config = dict(
    arch='vit',
    model='image classifier',
    dataset='Sentinel-2 satellite tiles (TerraMesh)',
    train_examples=145000,
    image_size=64,
    crop_scale_min=0.5,
    horizontal_flip=False,
    translate=0.06,
    color_jitter=0.1,
    targets=['main land cover'],
    num_classes=9,
    norm='layernorm',
    norm_position='pre',
    activation='swiglu',
    mlp_ratio=4,
    head_dim=64,
    fused_qkv=False,
    bias='qkv',
    qk_norm=False,
    parallel_block=False,
    inner_norm=True,
    moe='expert_choice',
    num_experts=64,
    moe_every=2,
    expert_mlp_ratio=1,
    experts_per_token=2,
    shared_expert=False,
    patch_size=[4, 4],
    conv_stem=False,
    layers=8,
    width=160,
    positions='sincos',
    pooling='attention',
    label_smoothing=0.2,
    loss='cross_entropy',
    residual_init='none',
    optimizer='soap',
    beta2=0.99,
    lr=0.0033,
    beta1=0.9,
    shampoo_beta=0.99,
    eps=1e-08,
    precondition_frequency=50,
    max_precond_dim=1024,
    one_sided=True,
    adamw_lr_other_params=0.0021,
    steps=15400,
    batch_size=256,
    epochs=27.2,
    lr_schedule='wsd',
    decay_fraction=0.3,
    final_lr_fraction=0.1,
    warmup_steps=460,
    weight_decay=0.05,
    adamw_weight_decay_other_params=0.01,
)
Rows from expert 2 of block 3, named by matrix and row number. Rows with one number belong to one neuron. Each number is 200 + 40 x the weight over its row's rms, rounded and kept within 0 to 999. All counts start at 0. After the name is the row's rms in percent of the matrix's.
# gate: expert gate (model.blocks.3.mlp.gate, 64x160x160), inputs 0-39
# up: expert up (model.blocks.3.mlp.up, 64x160x160), inputs 0-39
# down: expert down (model.blocks.3.mlp.down, 64x160x160, transposed), outputs 0-39
gate.53,120,194,143,249,239,199,178,271,150,211,163,234,206,163,146,178,197,202,237,218,162,156,206,214,153,156,170,193,209,211,253,170,233,233,226,290,228,198,141,138,180
gate.54,126,209,168,228,229,173,116,162,213,175,198,259,167,137,237,174,233,120,156,200,174,195,208,254,196,193,165,226,221,146,263,190,156,223,175,266,205,138,140,198,246
gate.55,147,148,190,194,259,156,141,199,187,199,182,201,189,206,241,205,253,265,160,138,267,199,184,245,261,255,104,124,219,214,208,233,209,166,256,139,244,168,215,200,240
gate.56,062,202,217,225,215,233,220,242,176,134,141,200,210,244,203,206,176,200,261,220,202,127,131,173,232,262,235,225,144,184,145,141,241,182,162,175,231,169,255,180,169
gate.57,120,265,147,234,133,178,175,183,194,190,171,231,185,189,284,193,204,215,203,240,233,164,176,202,243,223,227,230,211,254,183,119,214,128,109,188,234,155,173,258,162
gate.58,081,241,192,191,193,239,196,246,173,194,183,169,211,219,259,246,180,176,255,224,206,131,116,232,195,242,222,231,133,143,177,157,255,121,161,188,253,196,235,215,145
gate.59,088,230,246,155,103,256,192,212,171,214,191,217,236,216,188,219,127,165,220,189,196,161,154,155,265,236,171,250,171,192,169,173,264,151,244,180,218,233,187,146,195
gate.60,071,188,209,190,156,202,240,241,198,189,231,160,163,253,225,166,264,160,192,195,176,234,157,155,223,284,215,132,200,199,234,186,212,186,128,217,122,174,264,203,294
gate.61,079,190,225,315,213,203,211,207,227,262,183,152,284,189,201,240,149,187,167,128,207,207,224,197,235,258,219,237,198,274,221,232,269,151,203,173,244,232,226,179,186
gate.62,102,227,153,197,269,242,192,153,160,172,235,120,239,195,243,219,178,173,241,240,196,148,143,209,289,201,197,249,163,196,175,186,212,168,150,185,217,175,191,191,184
gate.63,080,160,245,187,207,216,230,241,211,237,200,275,236,191,184,249,123,138,181,213,223,190,232,219,232,196,192,163,184,191,218,229,254,220,148,201,189,183,213,125,190
gate.64,115,116,194,228,201,194,249,197,163,189,177,144,169,166,191,168,224,218,248,177,194,226,188,274,252,260,205,126,211,269,193,179,183,224,165,228,157,252,197,221,232
gate.65,061,200,241,211,179,229,154,223,172,165,217,150,243,226,159,279,187,196,184,255,225,113,101,253,246,249,230,258,156,178,130,197,257,137,87,153,224,178,239,213,189
gate.66,083,153,201,282,228,245,202,219,179,168,264,184,196,219,158,262,223,292,184,219,238,177,220,189,300,238,188,168,169,208,240,243,208,197,178,159,174,230,235,198,248
gate.67,102,143,187,205,188,181,161,259,177,204,228,224,250,259,259,254,171,259,177,248,267,182,189,265,250,254,152,233,177,109,191,175,246,168,172,164,249,143,192,90,236
gate.68,089,189,130,195,195,208,250,218,99,221,193,170,207,195,241,279,235,200,215,305,210,194,201,195,238,158,260,246,152,207,164,168,255,176,169,182,154,219,204,90,139
gate.69,064,219,196,246,219,216,165,215,107,188,203,138,212,124,228,134,213,126,254,258,201,150,143,187,207,193,191,161,178,204,184,211,222,178,242,227,214,200,201,243,217
gate.70,123,292,222,214,180,254,235,265,228,233,164,180,238,188,170,184,115,134,229,211,146,109,234,103,184,197,226,211,186,198,213,202,197,149,235,219,204,156,204,160,175
gate.71,073,204,210,291,165,210,216,213,206,112,221,272,230,230,203,211,206,196,251,143,180,118,163,247,274,186,241,208,168,226,198,233,243,129,185,163,169,234,243,224,182
gate.72,076,264,185,198,150,205,227,178,178,196,264,182,112,238,268,166,214,150,210,246,204,231,155,260,110,196,287,233,185,202,189,193,154,136,206,150,161,196,185,210,188
gate.73,088,210,235,165,203,237,184,202,256,221,197,131,252,177,155,294,189,207,227,197,164,120,177,190,246,227,249,208,142,322,191,230,228,214,212,163,181,258,234,222,146
gate.74,104,166,176,189,204,199,191,234,240,221,133,221,213,218,180,242,131,270,221,143,149,171,202,154,170,136,227,244,213,166,180,218,246,160,141,260,188,215,150,221,144
gate.75,084,245,236,163,192,243,218,266,143,226,221,223,220,303,160,260,141,153,253,209,269,153,138,169,193,174,228,236,147,152,168,214,260,175,241,154,169,200,227,215,185
up.53,116,169,266,118,159,243,222,139,240,197,222,195,215,251,206,255,163,193,179,157,247,221,181,189,231,206,211,222,175,206,135,248,201,195,216,118,150,231,289,246,182
up.54,135,245,172,231,238,155,130,140,220,191,191,262,165,138,201,148,209,173,213,169,155,195,237,194,185,178,173,209,244,220,245,231,158,240,210,269,219,127,167,248,255
up.55,159,244,219,230,171,265,246,246,190,187,222,204,230,208,182,220,139,128,239,253,169,178,190,171,164,178,287,277,139,165,192,167,238,226,166,236,181,222,196,187,155
up.56,078,145,138,215,215,183,195,281,140,238,134,209,251,227,222,219,264,254,194,240,227,194,221,216,180,190,179,169,185,149,272,155,185,177,205,238,156,193,168,112,185
up.57,135,214,131,232,178,150,202,220,177,180,110,246,169,147,261,169,239,191,239,243,204,156,196,252,202,212,243,185,216,243,199,146,176,147,116,225,261,141,181,239,131
up.58,065,141,257,169,180,192,202,199,294,191,174,289,192,168,153,230,193,128,207,114,318,231,216,290,161,210,184,254,199,111,218,203,198,228,184,235,210,179,180,251,204
up.59,067,234,168,93,98,175,226,179,205,168,204,222,212,198,197,218,183,207,185,193,58,163,145,134,236,156,232,183,199,187,176,214,209,197,213,184,204,190,182,196,261
up.60,063,220,204,251,191,260,206,231,204,169,153,331,266,203,183,224,144,236,245,195,172,207,183,227,177,145,182,280,155,198,206,203,165,195,197,162,243,217,184,243,128
up.61,073,131,182,263,181,160,207,200,220,192,268,164,193,201,238,187,194,166,190,267,116,318,246,196,136,216,219,194,222,220,171,216,208,233,183,166,177,207,176,159,213
up.62,094,136,230,206,231,214,228,188,165,256,204,91,201,199,241,192,221,187,243,169,192,213,218,296,294,249,243,231,212,232,177,165,187,168,158,190,257,217,150,225,199
up.63,091,236,254,235,150,148,203,177,255,234,212,214,165,240,245,151,153,209,147,201,201,262,216,210,202,147,209,142,236,206,174,230,109,184,194,170,236,188,236,227,250
up.64,103,122,187,222,206,183,206,251,154,194,209,129,254,205,155,221,250,223,165,146,274,232,205,317,212,255,164,123,219,203,214,233,226,185,148,191,228,251,175,157,229
up.65,063,187,120,176,212,215,269,188,133,188,212,222,182,205,269,162,166,221,260,198,165,178,189,171,178,122,169,201,215,127,180,206,229,236,169,228,202,177,139,129,179
up.66,072,239,214,229,165,228,182,225,209,258,178,185,222,227,226,217,133,101,162,208,194,269,182,204,225,201,222,301,185,259,148,204,244,160,171,172,197,199,125,151,149
up.67,104,247,189,155,228,182,145,135,166,191,205,199,235,208,211,213,178,262,206,235,217,211,242,225,258,195,151,273,247,200,194,191,185,195,267,160,232,156,155,149,210
up.68,067,143,220,153,242,223,180,273,190,219,167,179,186,174,116,184,148,208,193,106,206,163,210,221,211,173,141,205,171,244,255,208,242,216,206,268,152,201,208,193,147
up.69,067,215,215,170,208,201,166,184,268,248,205,154,211,191,154,196,239,188,178,205,242,198,191,94,222,249,162,176,226,206,243,170,244,204,237,242,254,212,118,260,140
up.70,116,245,231,218,198,206,210,209,276,220,168,207,195,135,128,182,110,158,210,218,143,180,280,112,148,163,202,179,215,249,228,232,171,200,230,228,211,169,233,207,178
up.71,058,242,215,200,255,214,191,230,242,210,223,146,205,280,203,225,177,258,78,175,252,147,175,178,216,215,243,227,193,203,149,170,249,201,202,197,227,201,166,184,192
up.72,074,229,174,184,287,200,208,113,239,206,195,221,136,184,236,130,185,148,212,195,200,263,160,259,138,200,217,215,216,177,231,217,99,202,192,236,192,172,221,245,213
up.73,086,206,182,193,192,233,232,162,230,211,237,136,206,220,217,212,294,250,197,150,225,211,183,229,188,233,197,169,201,251,237,185,159,218,198,190,150,268,178,253,254
up.74,108,184,111,196,209,185,274,198,127,213,227,173,185,130,207,167,322,203,217,280,246,229,189,212,239,193,226,210,187,205,213,202,127,246,175,179,189,232,249,192,179
up.75,081,173,155,154,142,169,262,143,223,168,225,118,176,230,249,227,301,239,169,197,226,247,198,264,223,200,204,124,230,220,218,165,141,150,189,156,139,244,262,208,262
down.53,101,175,230,196,252,207,229,185,230,191,215,223,135,192,163,217,206,300,209,194,197,190,149,290,217,198,150,213,90,223,157,114,215,226,208,139,180,166,166,243,217
down.54,103,212,183,227,224,164,167,274,240,184,165,214,226,208,198,212,194,140,236,223,189,185,228,116,162,161,239,187,297,186,180,258,199,144,179,190,285,198,210,149,179
down.55,127,209,186,211,247,217,204,264,177,182,161,152,186,228,83,187,240,177,167,207,254,206,229,233,253,185,179,160,254,240,245,142,217,183,158,283,217,232,186,270,249
down.56,108,206,174,147,180,236,216,118,245,202,222,228,191,212,172,212,176,261,180,203,167,170,144,220,161,230,127,250,118,177,170,194,218,199,205,98,167,154,172,207,204
down.57,113,207,229,210,282,175,231,262,188,127,237,240,215,175,144,266,121,152,233,176,197,338,273,171,242,244,148,234,201,170,268,170,178,224,169,245,264,167,175,185,201
down.58,085,205,229,192,216,249,272,212,194,233,192,109,237,236,201,196,153,175,242,151,204,270,270,258,208,184,117,184,201,172,207,193,124,195,181,197,198,206,205,209,241
down.59,095,232,231,240,149,212,207,178,173,205,218,189,192,130,217,238,168,231,192,157,157,191,124,191,269,257,86,178,187,229,258,145,207,147,245,229,99,179,245,239,263
down.60,090,218,104,186,210,160,209,183,217,235,254,217,221,229,172,162,202,199,198,217,194,116,224,241,189,235,243,318,170,208,242,197,222,167,151,189,180,195,183,173,207
down.61,089,171,208,217,210,135,254,136,227,154,304,222,202,204,211,210,253,156,228,135,143,155,166,259,268,207,167,220,144,205,172,152,225,206,276,198,159,165,212,246,188
down.62,101,201,163,242,293,183,130,230,190,212,162,152,188,200,145,310,226,179,198,219,144,182,219,211,198,211,204,149,254,180,234,205,230,137,212,260,255,237,276,222,195
down.63,108,239,128,242,220,197,114,177,186,221,236,123,287,223,202,178,181,128,203,216,199,150,234,125,256,189,244,206,283,170,274,210,198,154,152,264,175,212,196,206,211
down.64,093,203,232,214,206,223,211,246,112,223,157,169,162,212,219,241,285,220,195,231,236,178,215,220,276,189,246,160,194,160,175,217,199,203,163,234,191,153,144,119,186
down.65,095,124,174,155,218,191,185,176,197,222,219,203,129,220,254,174,250,275,182,231,211,157,153,202,158,241,183,235,158,232,122,241,234,178,226,63,112,193,189,201,149
down.66,097,233,160,174,148,200,294,250,215,200,217,208,234,214,189,193,197,97,153,219,231,223,183,143,158,157,244,196,162,239,195,242,207,191,215,273,272,220,217,210,87
down.67,116,241,211,169,217,240,184,152,228,251,207,235,198,217,194,256,108,241,256,134,244,187,229,227,141,191,174,161,256,285,190,217,159,230,209,132,165,252,211,305,119
down.68,091,218,244,174,204,216,277,187,236,281,192,194,245,169,137,197,157,261,223,124,259,245,242,216,163,267,175,199,194,167,213,225,143,179,208,183,259,234,175,184,204
down.69,086,173,184,120,213,218,216,116,211,232,146,193,179,244,251,201,153,214,280,184,221,203,277,188,196,220,242,160,213,178,252,194,155,195,177,202,187,260,232,241,189
down.70,099,210,254,155,266,226,194,202,196,167,130,207,255,169,299,104,221,167,238,251,200,219,277,109,243,192,207,196,202,263,172,226,211,212,240,201,224,192,149,239,230
down.71,095,187,230,230,145,207,208,182,167,205,190,137,227,230,218,211,162,225,172,220,203,209,201,139,156,272,264,202,234,250,256,189,238,206,233,144,158,264,185,231,215
down.72,107,170,272,185,177,273,247,138,163,223,194,230,218,163,201,172,197,192,195,196,223,298,200,197,198,309,182,197,165,276,213,213,165,287,187,206,256,176,185,230,241
down.73,096,221,180,225,240,207,162,161,251,197,180,236,209,171,269,115,182,157,198,225,146,157,224,95,127,167,179,263,224,215,104,255,216,156,165,181,253,186,224,199,235
down.74,106,207,203,143,194,152,171,216,240,254,203,167,207,184,235,142,266,233,163,245,252,171,201,168,163,228,193,186,166,221,230,230,201,185,287,251,86,174,228,248,193
down.75,105,208,194,169,168,219,150,97,177,196,213,219,278,160,230,146,170,226,221,130,175,118,210,113,176,207,242,213,176,190,217,184,209,171,199,226,136,155,196,266,193