Weights of a small image classifier.
Training: soap at rate 0.0033, batches of 256.
Rows from expert 8 of block 5, named by matrix and row number. Rows with one number belong to one neuron. Each number is 128 + 24 x the weight over its row's rms, rounded and kept within 0 to 255. All counts start at 0. Numbers have three digits each. After the name is the row's rms in percent of the matrix's.
# gate: expert gate (model.blocks.5.mlp.gate, 64x160x160), inputs 108-159
# up: expert up (model.blocks.5.mlp.up, 64x160x160), inputs 108-159
# down: expert down (model.blocks.5.mlp.down, 64x160x160, transposed), outputs 108-159
gate.44 084:174150124146167107168072094145100096152150119117140108083151118142138132127097166150112126058139147142146122125133106131095113098104101106091106122158171172
gate.45 088:142124124132129167136120117128105158141128136133063133104112132165122146137085178139129121121149158110149124101154158135129111118082058171120138080069152134
gate.46 085:120139107176144161110094177150129143113121148098141098094088115117092095084109133134148123135080134148161125130153167106146114068085131104127087122110143109
gate.47 066:134161106123163142101138125158115143110111140145144143145082153108112116099106127101176111123111120128129116099180123119117124143136115130135140182127134128
gate.48 085:129136135157133149112098169139115113175109138099126133141112066130118136081129099127117111141137177153131111123123127137131110116087124073102086153109158105
gate.49 081:101135128103108175139100157138150141164124132153155120113094117099111096115138144118167148147128122145125084104152161106143112104127120095131093146132145106
gate.50 131:132152101131113180193178108118133127108138115141137153116114154157121122130117132162100131106154151115132139138125177132138134118142138161112123108142155177
gate.51 091:150121142127110147131141133146133097101132124148107160133141114126114123141103089109135104118077128105118120111121123164125134138116134105117122154088109058
gate.52 118:070159139097130084133158083140142127098120140162108101185103092142138137154134064131107109180119137138081070096097093170130143100167128146151160109122126106
gate.53 084:120088134096134111133134139113135176123116119166097153106127124102125123137115148108112127141167116078115111154157105128120110167143103165187137135088072160
gate.54 074:151103134168187109095128160129106072103135152109104110121156095145131145107113118168129119108117145127174138125136165093131127127122121162081095143150127130
gate.55 065:103096122127107123095102145143169147112124174135122148117127131068131118115114128093126133087137100091148117148135164123123098153098169145127135128145109115
gate.56 065:099118118151141133147149103136156120127130134124143115129106091079117107095105114138132085135125096129147099108116124168146132123125159151125095159106119120
gate.57 083:151100116121167108107087094155169152101134128092146125083108126139152099113132153162078108121124123143112135126133141174095137121148126125103141127154092150
gate.58 076:095149093122134112095130162128141174134086123135127106110130127129133109112123128085116118118141123134108073113116114125170108116100177129156128109094134131
gate.59 078:129155122162138072153089105178130105140142149102094103110076109124133123108121137147150121149124118125155116114140122131108121098098093114130127141141133132
gate.60 084:104111123112130146150119137090148161142151132140124149117111150146126143137094166121112091113156148082113142093158110141138178170100091166148125114127113124
gate.61 087:146122098153124167075126149182149127116138151127062133117119088117082120086113106115123130123087125128143106137158122139118094100087146136130090125120130131
gate.62 119:143122103136133136150140080155125096109146099108140118131108087151126114142156145162083136104135188166136111110091082157108108106156135058093116106159131145
gate.63 106:099142147115154178090163137121163132112132101173114099153118139134145103143157112121127127122133120103134096133111134141168111131144114140133164129107118114
gate.64 088:133149140168169125102111131171132127137094144148164125109090136128099123070119137142155138089104116157158137120149143102131093073085136120100097123121124127
gate.65 110:188161105113099119154130119132119147115092109119146114096141129117115142142129078101093080120150141136138119101134103140095129106168075104207156172064108097
gate.66 092:127098148127112133074128114180128093091112139143138118159144101111143139126124103149140113159087115162119142108098118153123136143148124121066104112156126076
gate.67 113:153099153127124132088171121148156114127103116118151125128118078126102146105122129114119118128127111140123122136132151148112135173153185110128150134114103103
gate.68 073:154087113128152150087117135112130194139113159125066135116147145121098155099126146107131108128140143101160117157164078151122091114121124124122128118096174154
gate.69 092:116118178130120088116098110097119117101151163148136176167111115134139144134107130165125170132158109177159114153096155152099149156091132117105134097133132167
gate.70 079:147132152150141135144132129121101115119150156110162100103167124140155127114169106154094129074133114171159124135124132117111091117115141113082112098116155115
gate.71 092:145107127172150160145124152148108121091130129116122113109087141158110123132132115190140113091117154127139104127103149131080112140121120071099109134125126115
gate.72 174:146093136106092134104105086102091081142114098166143142175144105099129168153146152106101121156168126153116157119133105173083133167146134147124167103162133122
gate.73 127:127143158110130168112112144148155118093168141121122130112161127154140146148117142128098144128109123152134134145119167139109122105098091099097115119117100124
gate.74 076:104127139108149124118152153167158132119157129080150091120131137158099138137126155153145137135129121106162129143164155120110102087108125077146154100074140120
gate.75 081:123112104132172151096133169095119130125117185126122154129132109121089110127095113128124108115103141144166133139125094118119111101096157114116097124087131164
gate.76 070:110182167137089123174125125097142111138119117081191143132073122182097116120152106099172134167097085127152159105133126101145135126136160093122132171140091084
gate.77 104:098132093103139117130116085134172119147119135134134173168118101131094138116082141087158170127099099138161115114117102138123139155092117141120147127135184140
gate.78 107:139124105169120131132084169153105152141089143109124092103116105106107097059131108096158088097136129161136110154149145150139113106126162107123107167118166147
gate.79 100:191104106176133122105101127107102108148106112122118120105146101147127136108133132147110121112129159184155108100115083175133094124129149113101112139101121134
gate.80 076:153136091174197144093129158173077145121124144103113105075094108116095125112118149138116122081089147094139123137179139101139095111115146106151091146121175118
up.44 080:083122122138136134085164170107152157126157156114133130155102141128124115130142085110161135167115130100149142108109124095171125139136135154164119155087084081
up.45 093:094137101110108118097114113127108145171154136188104128119161157144131139136111160117111132146168126112113122098143120142076122127109041131153142092073149100
up.46 063:127107099153067160155140143126109105136089113136136151131163112122129162119111100060137140084169146102141127152126119173116130127124139125143136115124145138
up.47 056:144156114150080108159178105162147156164112132147120156079096158177139119113122131112099111146158101093126112077157112153065154115090117147124126140136147122
up.48 059:144120127148128136159073163150128131117135142101093131125161134124132141141124119091149099106128111109151156169156093119108137166111121130144112164110142144
up.49 083:106093143103120160159142107103086092128128095157163107144131156117156179144121098168156148122148114132130108113092174137109148159147131132122139135153146117
up.50 122:131138104131122191171146134136148138071121103127144105082135126140125084108112113156067108089120149154122112158148180165123090116136148146101108117141110148
up.51 095:143100142114104099168094107121134132152125131111109052127129133133133164157092122107138126146126119114108117121104102152100098119155109089138171139099117116
up.52 138:070160090138135113086157100161168149087112126122108092145103116149106131153142059118110092172098105122093093100116093151153141082131116132163132137102136087
up.53 087:182082141150108142152132101132102126115099097090129117100128124175125142109090136125178131106147131129116151137164180127093108138098076105097123133129080147
up.54 064:172101113151157058146130149075128133096125125155125171063122122135141136113092088137080117117140125123118115110140139131129152126133091161119105114165142137
up.55 073:129148098088106136099154103166138134097114128138131162157153111089132153121137145099096149118128112098113104140136160133127108150099121148114128098113152082
up.56 059:147142152139151098085134150078129119091121098154145128130130097130082147129167151137089168147123130142105164184153144110107131111142148088155114137130099140
up.57 078:113151164109123103148166143123100079139127122126126100104106120144104173139129132095143162155109120141138109109108105157104141149108087103153159152087119104
up.58 074:142156134156106198108119105175089132204122158153114155139083114072096139097129112121165149142118156124138120127126134138136107113137152146090100170128182126
up.59 066:136116099111126172093127093161163127094095100167149174141166118102117114123147124149137123106136154129096142143105150112074135159099161129128100153126187101
up.60 082:139083112114123150149114132100106159183084078133124111115123141167139127135102159141103095089146134106121121135115103149112125156131135096135148159062171093
up.61 070:157104096135117139136146153113138156120103105136125147115155167094114102102119132177121085125173131121160164194149173119098140119133099115121113174107104155
up.62 114:068098085108144124125135120158123110154153111123170140114112119106111134165139181136100124133173139099134140107115110115137112155160150132137124115146113078
up.63 114:150128122150113089148070132131101129127130159078141133110118109127090145101104152124116137141105114167144158148147138122102141106096145116109095112144124131
up.64 081:131119106110125142132102140114113134084165118118090123148147135109139134159129117105106146135135133124126113181123119152126155170116136118149127162116136144
up.65 099:114134123143126165088094130142135137128144113162098148145108121125110126083138163121134167145141118150118123151149164135117124142092178161056125120170162161
up.66 093:131111112144084168082129156166124117117068136157128125164119101096094115112120063115126113152089128127113135095117152164140135110133159152143115163116163077
up.67 112:148117144128113157129173145145157115096112107098156143141105109134112148129163134128112125155143099131102138096118173143115158162172163139118152126156113092
up.68 073:131141148133111110092105162094152154156139121180096144139194158118111132113127091092086108174144093130145163135152124133131150126107081127146167118122123152
up.69 095:139111141136110116177142141138121101145124144141124139126142118122187134147131136137133112133157170120047130112096184117131086133123099104112108128118127101
up.70 082:144131117114089116138125129125095098159143105136138140119171124138164133143176107155096125103166107180132118110122093126094140132111128111102144090149156148
up.71 084:086126144112130087076116143097158127178118145113112138131175091086135100105113112067129154170114138134121136130146135124182130109126141182135128120108120131
up.72 157:081197113116149107158161162130157150135153152126126155112132176159134093119101096119169161121094099089122143145122160068158153127114117139148103143099134121
up.73 124:122110133099125185111150159115122157096116124120134172099141143160104154143121132119085107103146153101135142138128162137170129111104120113115114113108139143
up.74 083:155132143114149118120121150150135134089137162128191112095136140128138144124155125143123132104091120149147153160164133144090125109114072102105101138139131112
up.75 071:124132132124110096115093108128108135118119121127157117129125091105103152109139162098156158087123135135083161127169147136129143153174111133144146130154137101
up.76 061:137085131108120158110152153144132126115119111155087109122152113128147152132124148159072126138148139109144116112147130132109155099153135137115118052144156163
up.77 106:165123148164143127124098157130098131113158141095128088071129127126106142119131131149134113124077150148136157140156120119112107115115130134107086140113100104
up.78 064:085138160115124151079106088142145124162105134146102093163104118123098145120162161094136090153109117131143091087151088153131088154143126105144174151106134097
up.79 086:090183151109119133170137110172114146108154132137137111154092121103151117114090134130150138123123138104125119129146146089113139109135086104155129117167154144
up.80 067:096105111133098161082113151134162134110062083161122138141133123123092148085121130139117143123122127192089115149112163164098116158078127097122103141103109105
down.44 095:092089141125140086151098128145160114123153105104105141159183143119128143115101103119116174179144114130103073141117121183145127109118102140128132143122169129
down.45 100:103147137148131104147132134125119124112099124155131127148141121132140061102138116157108135129147099187086165111137122107138160077086177133141120098146104173
down.46 085:124100130154098127121107154126126116124104159121143089135114145159137154118103111101150115151135187151104113112093150168108126116110142084154129083127134101
down.47 084:156088121162139049125137128136158177109169141121081153128158108146110132136127138141096103132099130130128108159136113103115130093137119114096140135162151114
down.48 075:143131114162155116137105121097105154183147108118112125161083114133123134167145109120161139154100140122138145138137127160130148124045160111120087105139136146
down.49 095:132103139139114093159117108133133088138150164116122110144132175162165130136101087113156158169125159130083131113101138159137133128155139139176166117132123105
down.50 113:191103139117132158133135086095126140134133147147131147136140159113121118096112138093132108123128131120126170164120109097149128107158145111122153143122126145
down.51 105:161140146191138132113151094137168114132141145110104144096125153109185114068116105159110152117136156111125146137153113130126152086119149117097095116092093139
down.52 098:130132147099119126073171110138114138137136118120110181137137081112124139171159148122147121127089159114158144146120130070111133147133100121144116092141130177
down.53 098:100081094143167125149162120152131133141126097127110151124064170123135121117107074110132114101167116117102116112111143145089117133144160147141130191128146101
down.54 087:162153170126125127117119149140151167060149115135141158108167098141101107128177147150137119123131106128147122146175118123136073120123137155084074085171136140
down.55 094:137155112095097125152126111146129081121124115098112100129117109137163105148137133153090133119188099088184123123174157103085144083121104117133115081125122148
down.56 086:087139115142173131107107173151106101101084135127158103110123118173102136150137160160100120131147113106139141086165151086122148102089100101134119163114155158
down.57 088:108134121168142106122106101129165095123123142117150144116116118130132183141124115092154131104115177129105084128115150168127129151119141103150129144162142119
down.58 090:157102111137114155157148126145120117156121130096130090125108152153123097108109114144138122108149137132111140154135156124130156129135131099120129113079140119
down.59 089:117132135107111122112116123131104146093124064127133161133136124109125074121160145123146096137122108163127165146125150067141136148106114129108083152146079141
down.60 103:118151138121120144095157121139120075117129113194138153135096114122104085129160137149101131106141123125105123127129141115133153120108169080147152160166118139
down.61 088:113153109122115126100130114146112137150152118136126142151118119131133136123128143139124151129147166157125133121143139026122101149130100132105125101164124124
down.62 105:124151131094118178097149156100131104099132144131129114094164167131157140140136147150126091107110125107140165118180135127097142159140108101155111128122100101
down.63 102:111132147079154087154112111153130098168098151100145072127100138179128181147110119160144137131120126134115104092132106188113148113108117159116143141137143097
down.64 092:111138117132159097150117127149141120158123115126127094110111096146128165165112120155133150107147138149123100174124133110121148108095112126115135118150184096
down.65 108:142090103143139132119133126156108122133152128104151108187181124125117156123112086128144119099117154127140132139081151106127125132141104151095144113074118126
down.66 092:128140143119134132124145104137108156112089101129122129156134098121127133150116149143137118143121143137193132124115164052099104184150130117199154123077114166
down.67 109:111112122123063167113145149126122131112134103125153164125136166113122144127146080167121128119162143146061087105093098172141094143114138151149121159116122097
down.68 085:098150147117153120096133120137107104128115121127137142147170164145111099181132148127096158130159152135150121108112126104145137145113098107158130117146135142
down.69 089:124114089110152134120134126111121152164119123107171136110143114185072110104126178137120092098136099110165136137161135138104116095152146125102130118131123126
down.70 091:143142140104109128157163124129131098085113139096115156136141156142145126117139160126124093102116132119116111109121128154134123114150153119125131171124109179
down.71 100:138094108123126135147134125152127126138116122119148133075100108128114142117112105113112135099157159124157093126147179165094131127107118148115096139131134097
down.72 120:131116134153138080154116085135123155166153138114131128142110084109090177164088132095147163158116174139108127152120147149160127082109141139140141067156150108
down.73 119:165146143156131151103133115117104105164118141161147143132142142105111083080145158128126106151138150158107135117142103061156135115131162101143139120145124134
down.74 096:133147124125112177126101147115101141118125131149147147122148098116159116119157125104124115120133111136147158139152109158109092151139126094129105147139129123
down.75 094:118138077128155131125126153148118127157150098155104124099084082060132098120154122104105140097131126139156119131154152111070088146143149125100103076128145150
down.76 088:097140146142130066163108170138118110142146118128188154115138119130069147128112161113120109148098155146107110150130146084151148121143128103128140145144128113
down.77 100:161153108118098149172110149093108146108137135155128198109138145082147143108124141137120117133168112109115113164098113138084134132143109090165078102122109135
down.78 078:170149095140138091169131121136107132118152157135166169151092134082113158110107151160126100089121168111150111130132089116101109086131146096103146075129168110
down.79 096:112120101158110124129108172128113162106141115104117107139069119124105138098132144123157144152101173148119145147146139114153107063102116144117102081135116163
down.80 087:119128077139148118126098152115112083141119106089154105123078098120142161126150127129130120083155100134170125145133182134053127092106117118124145105132144110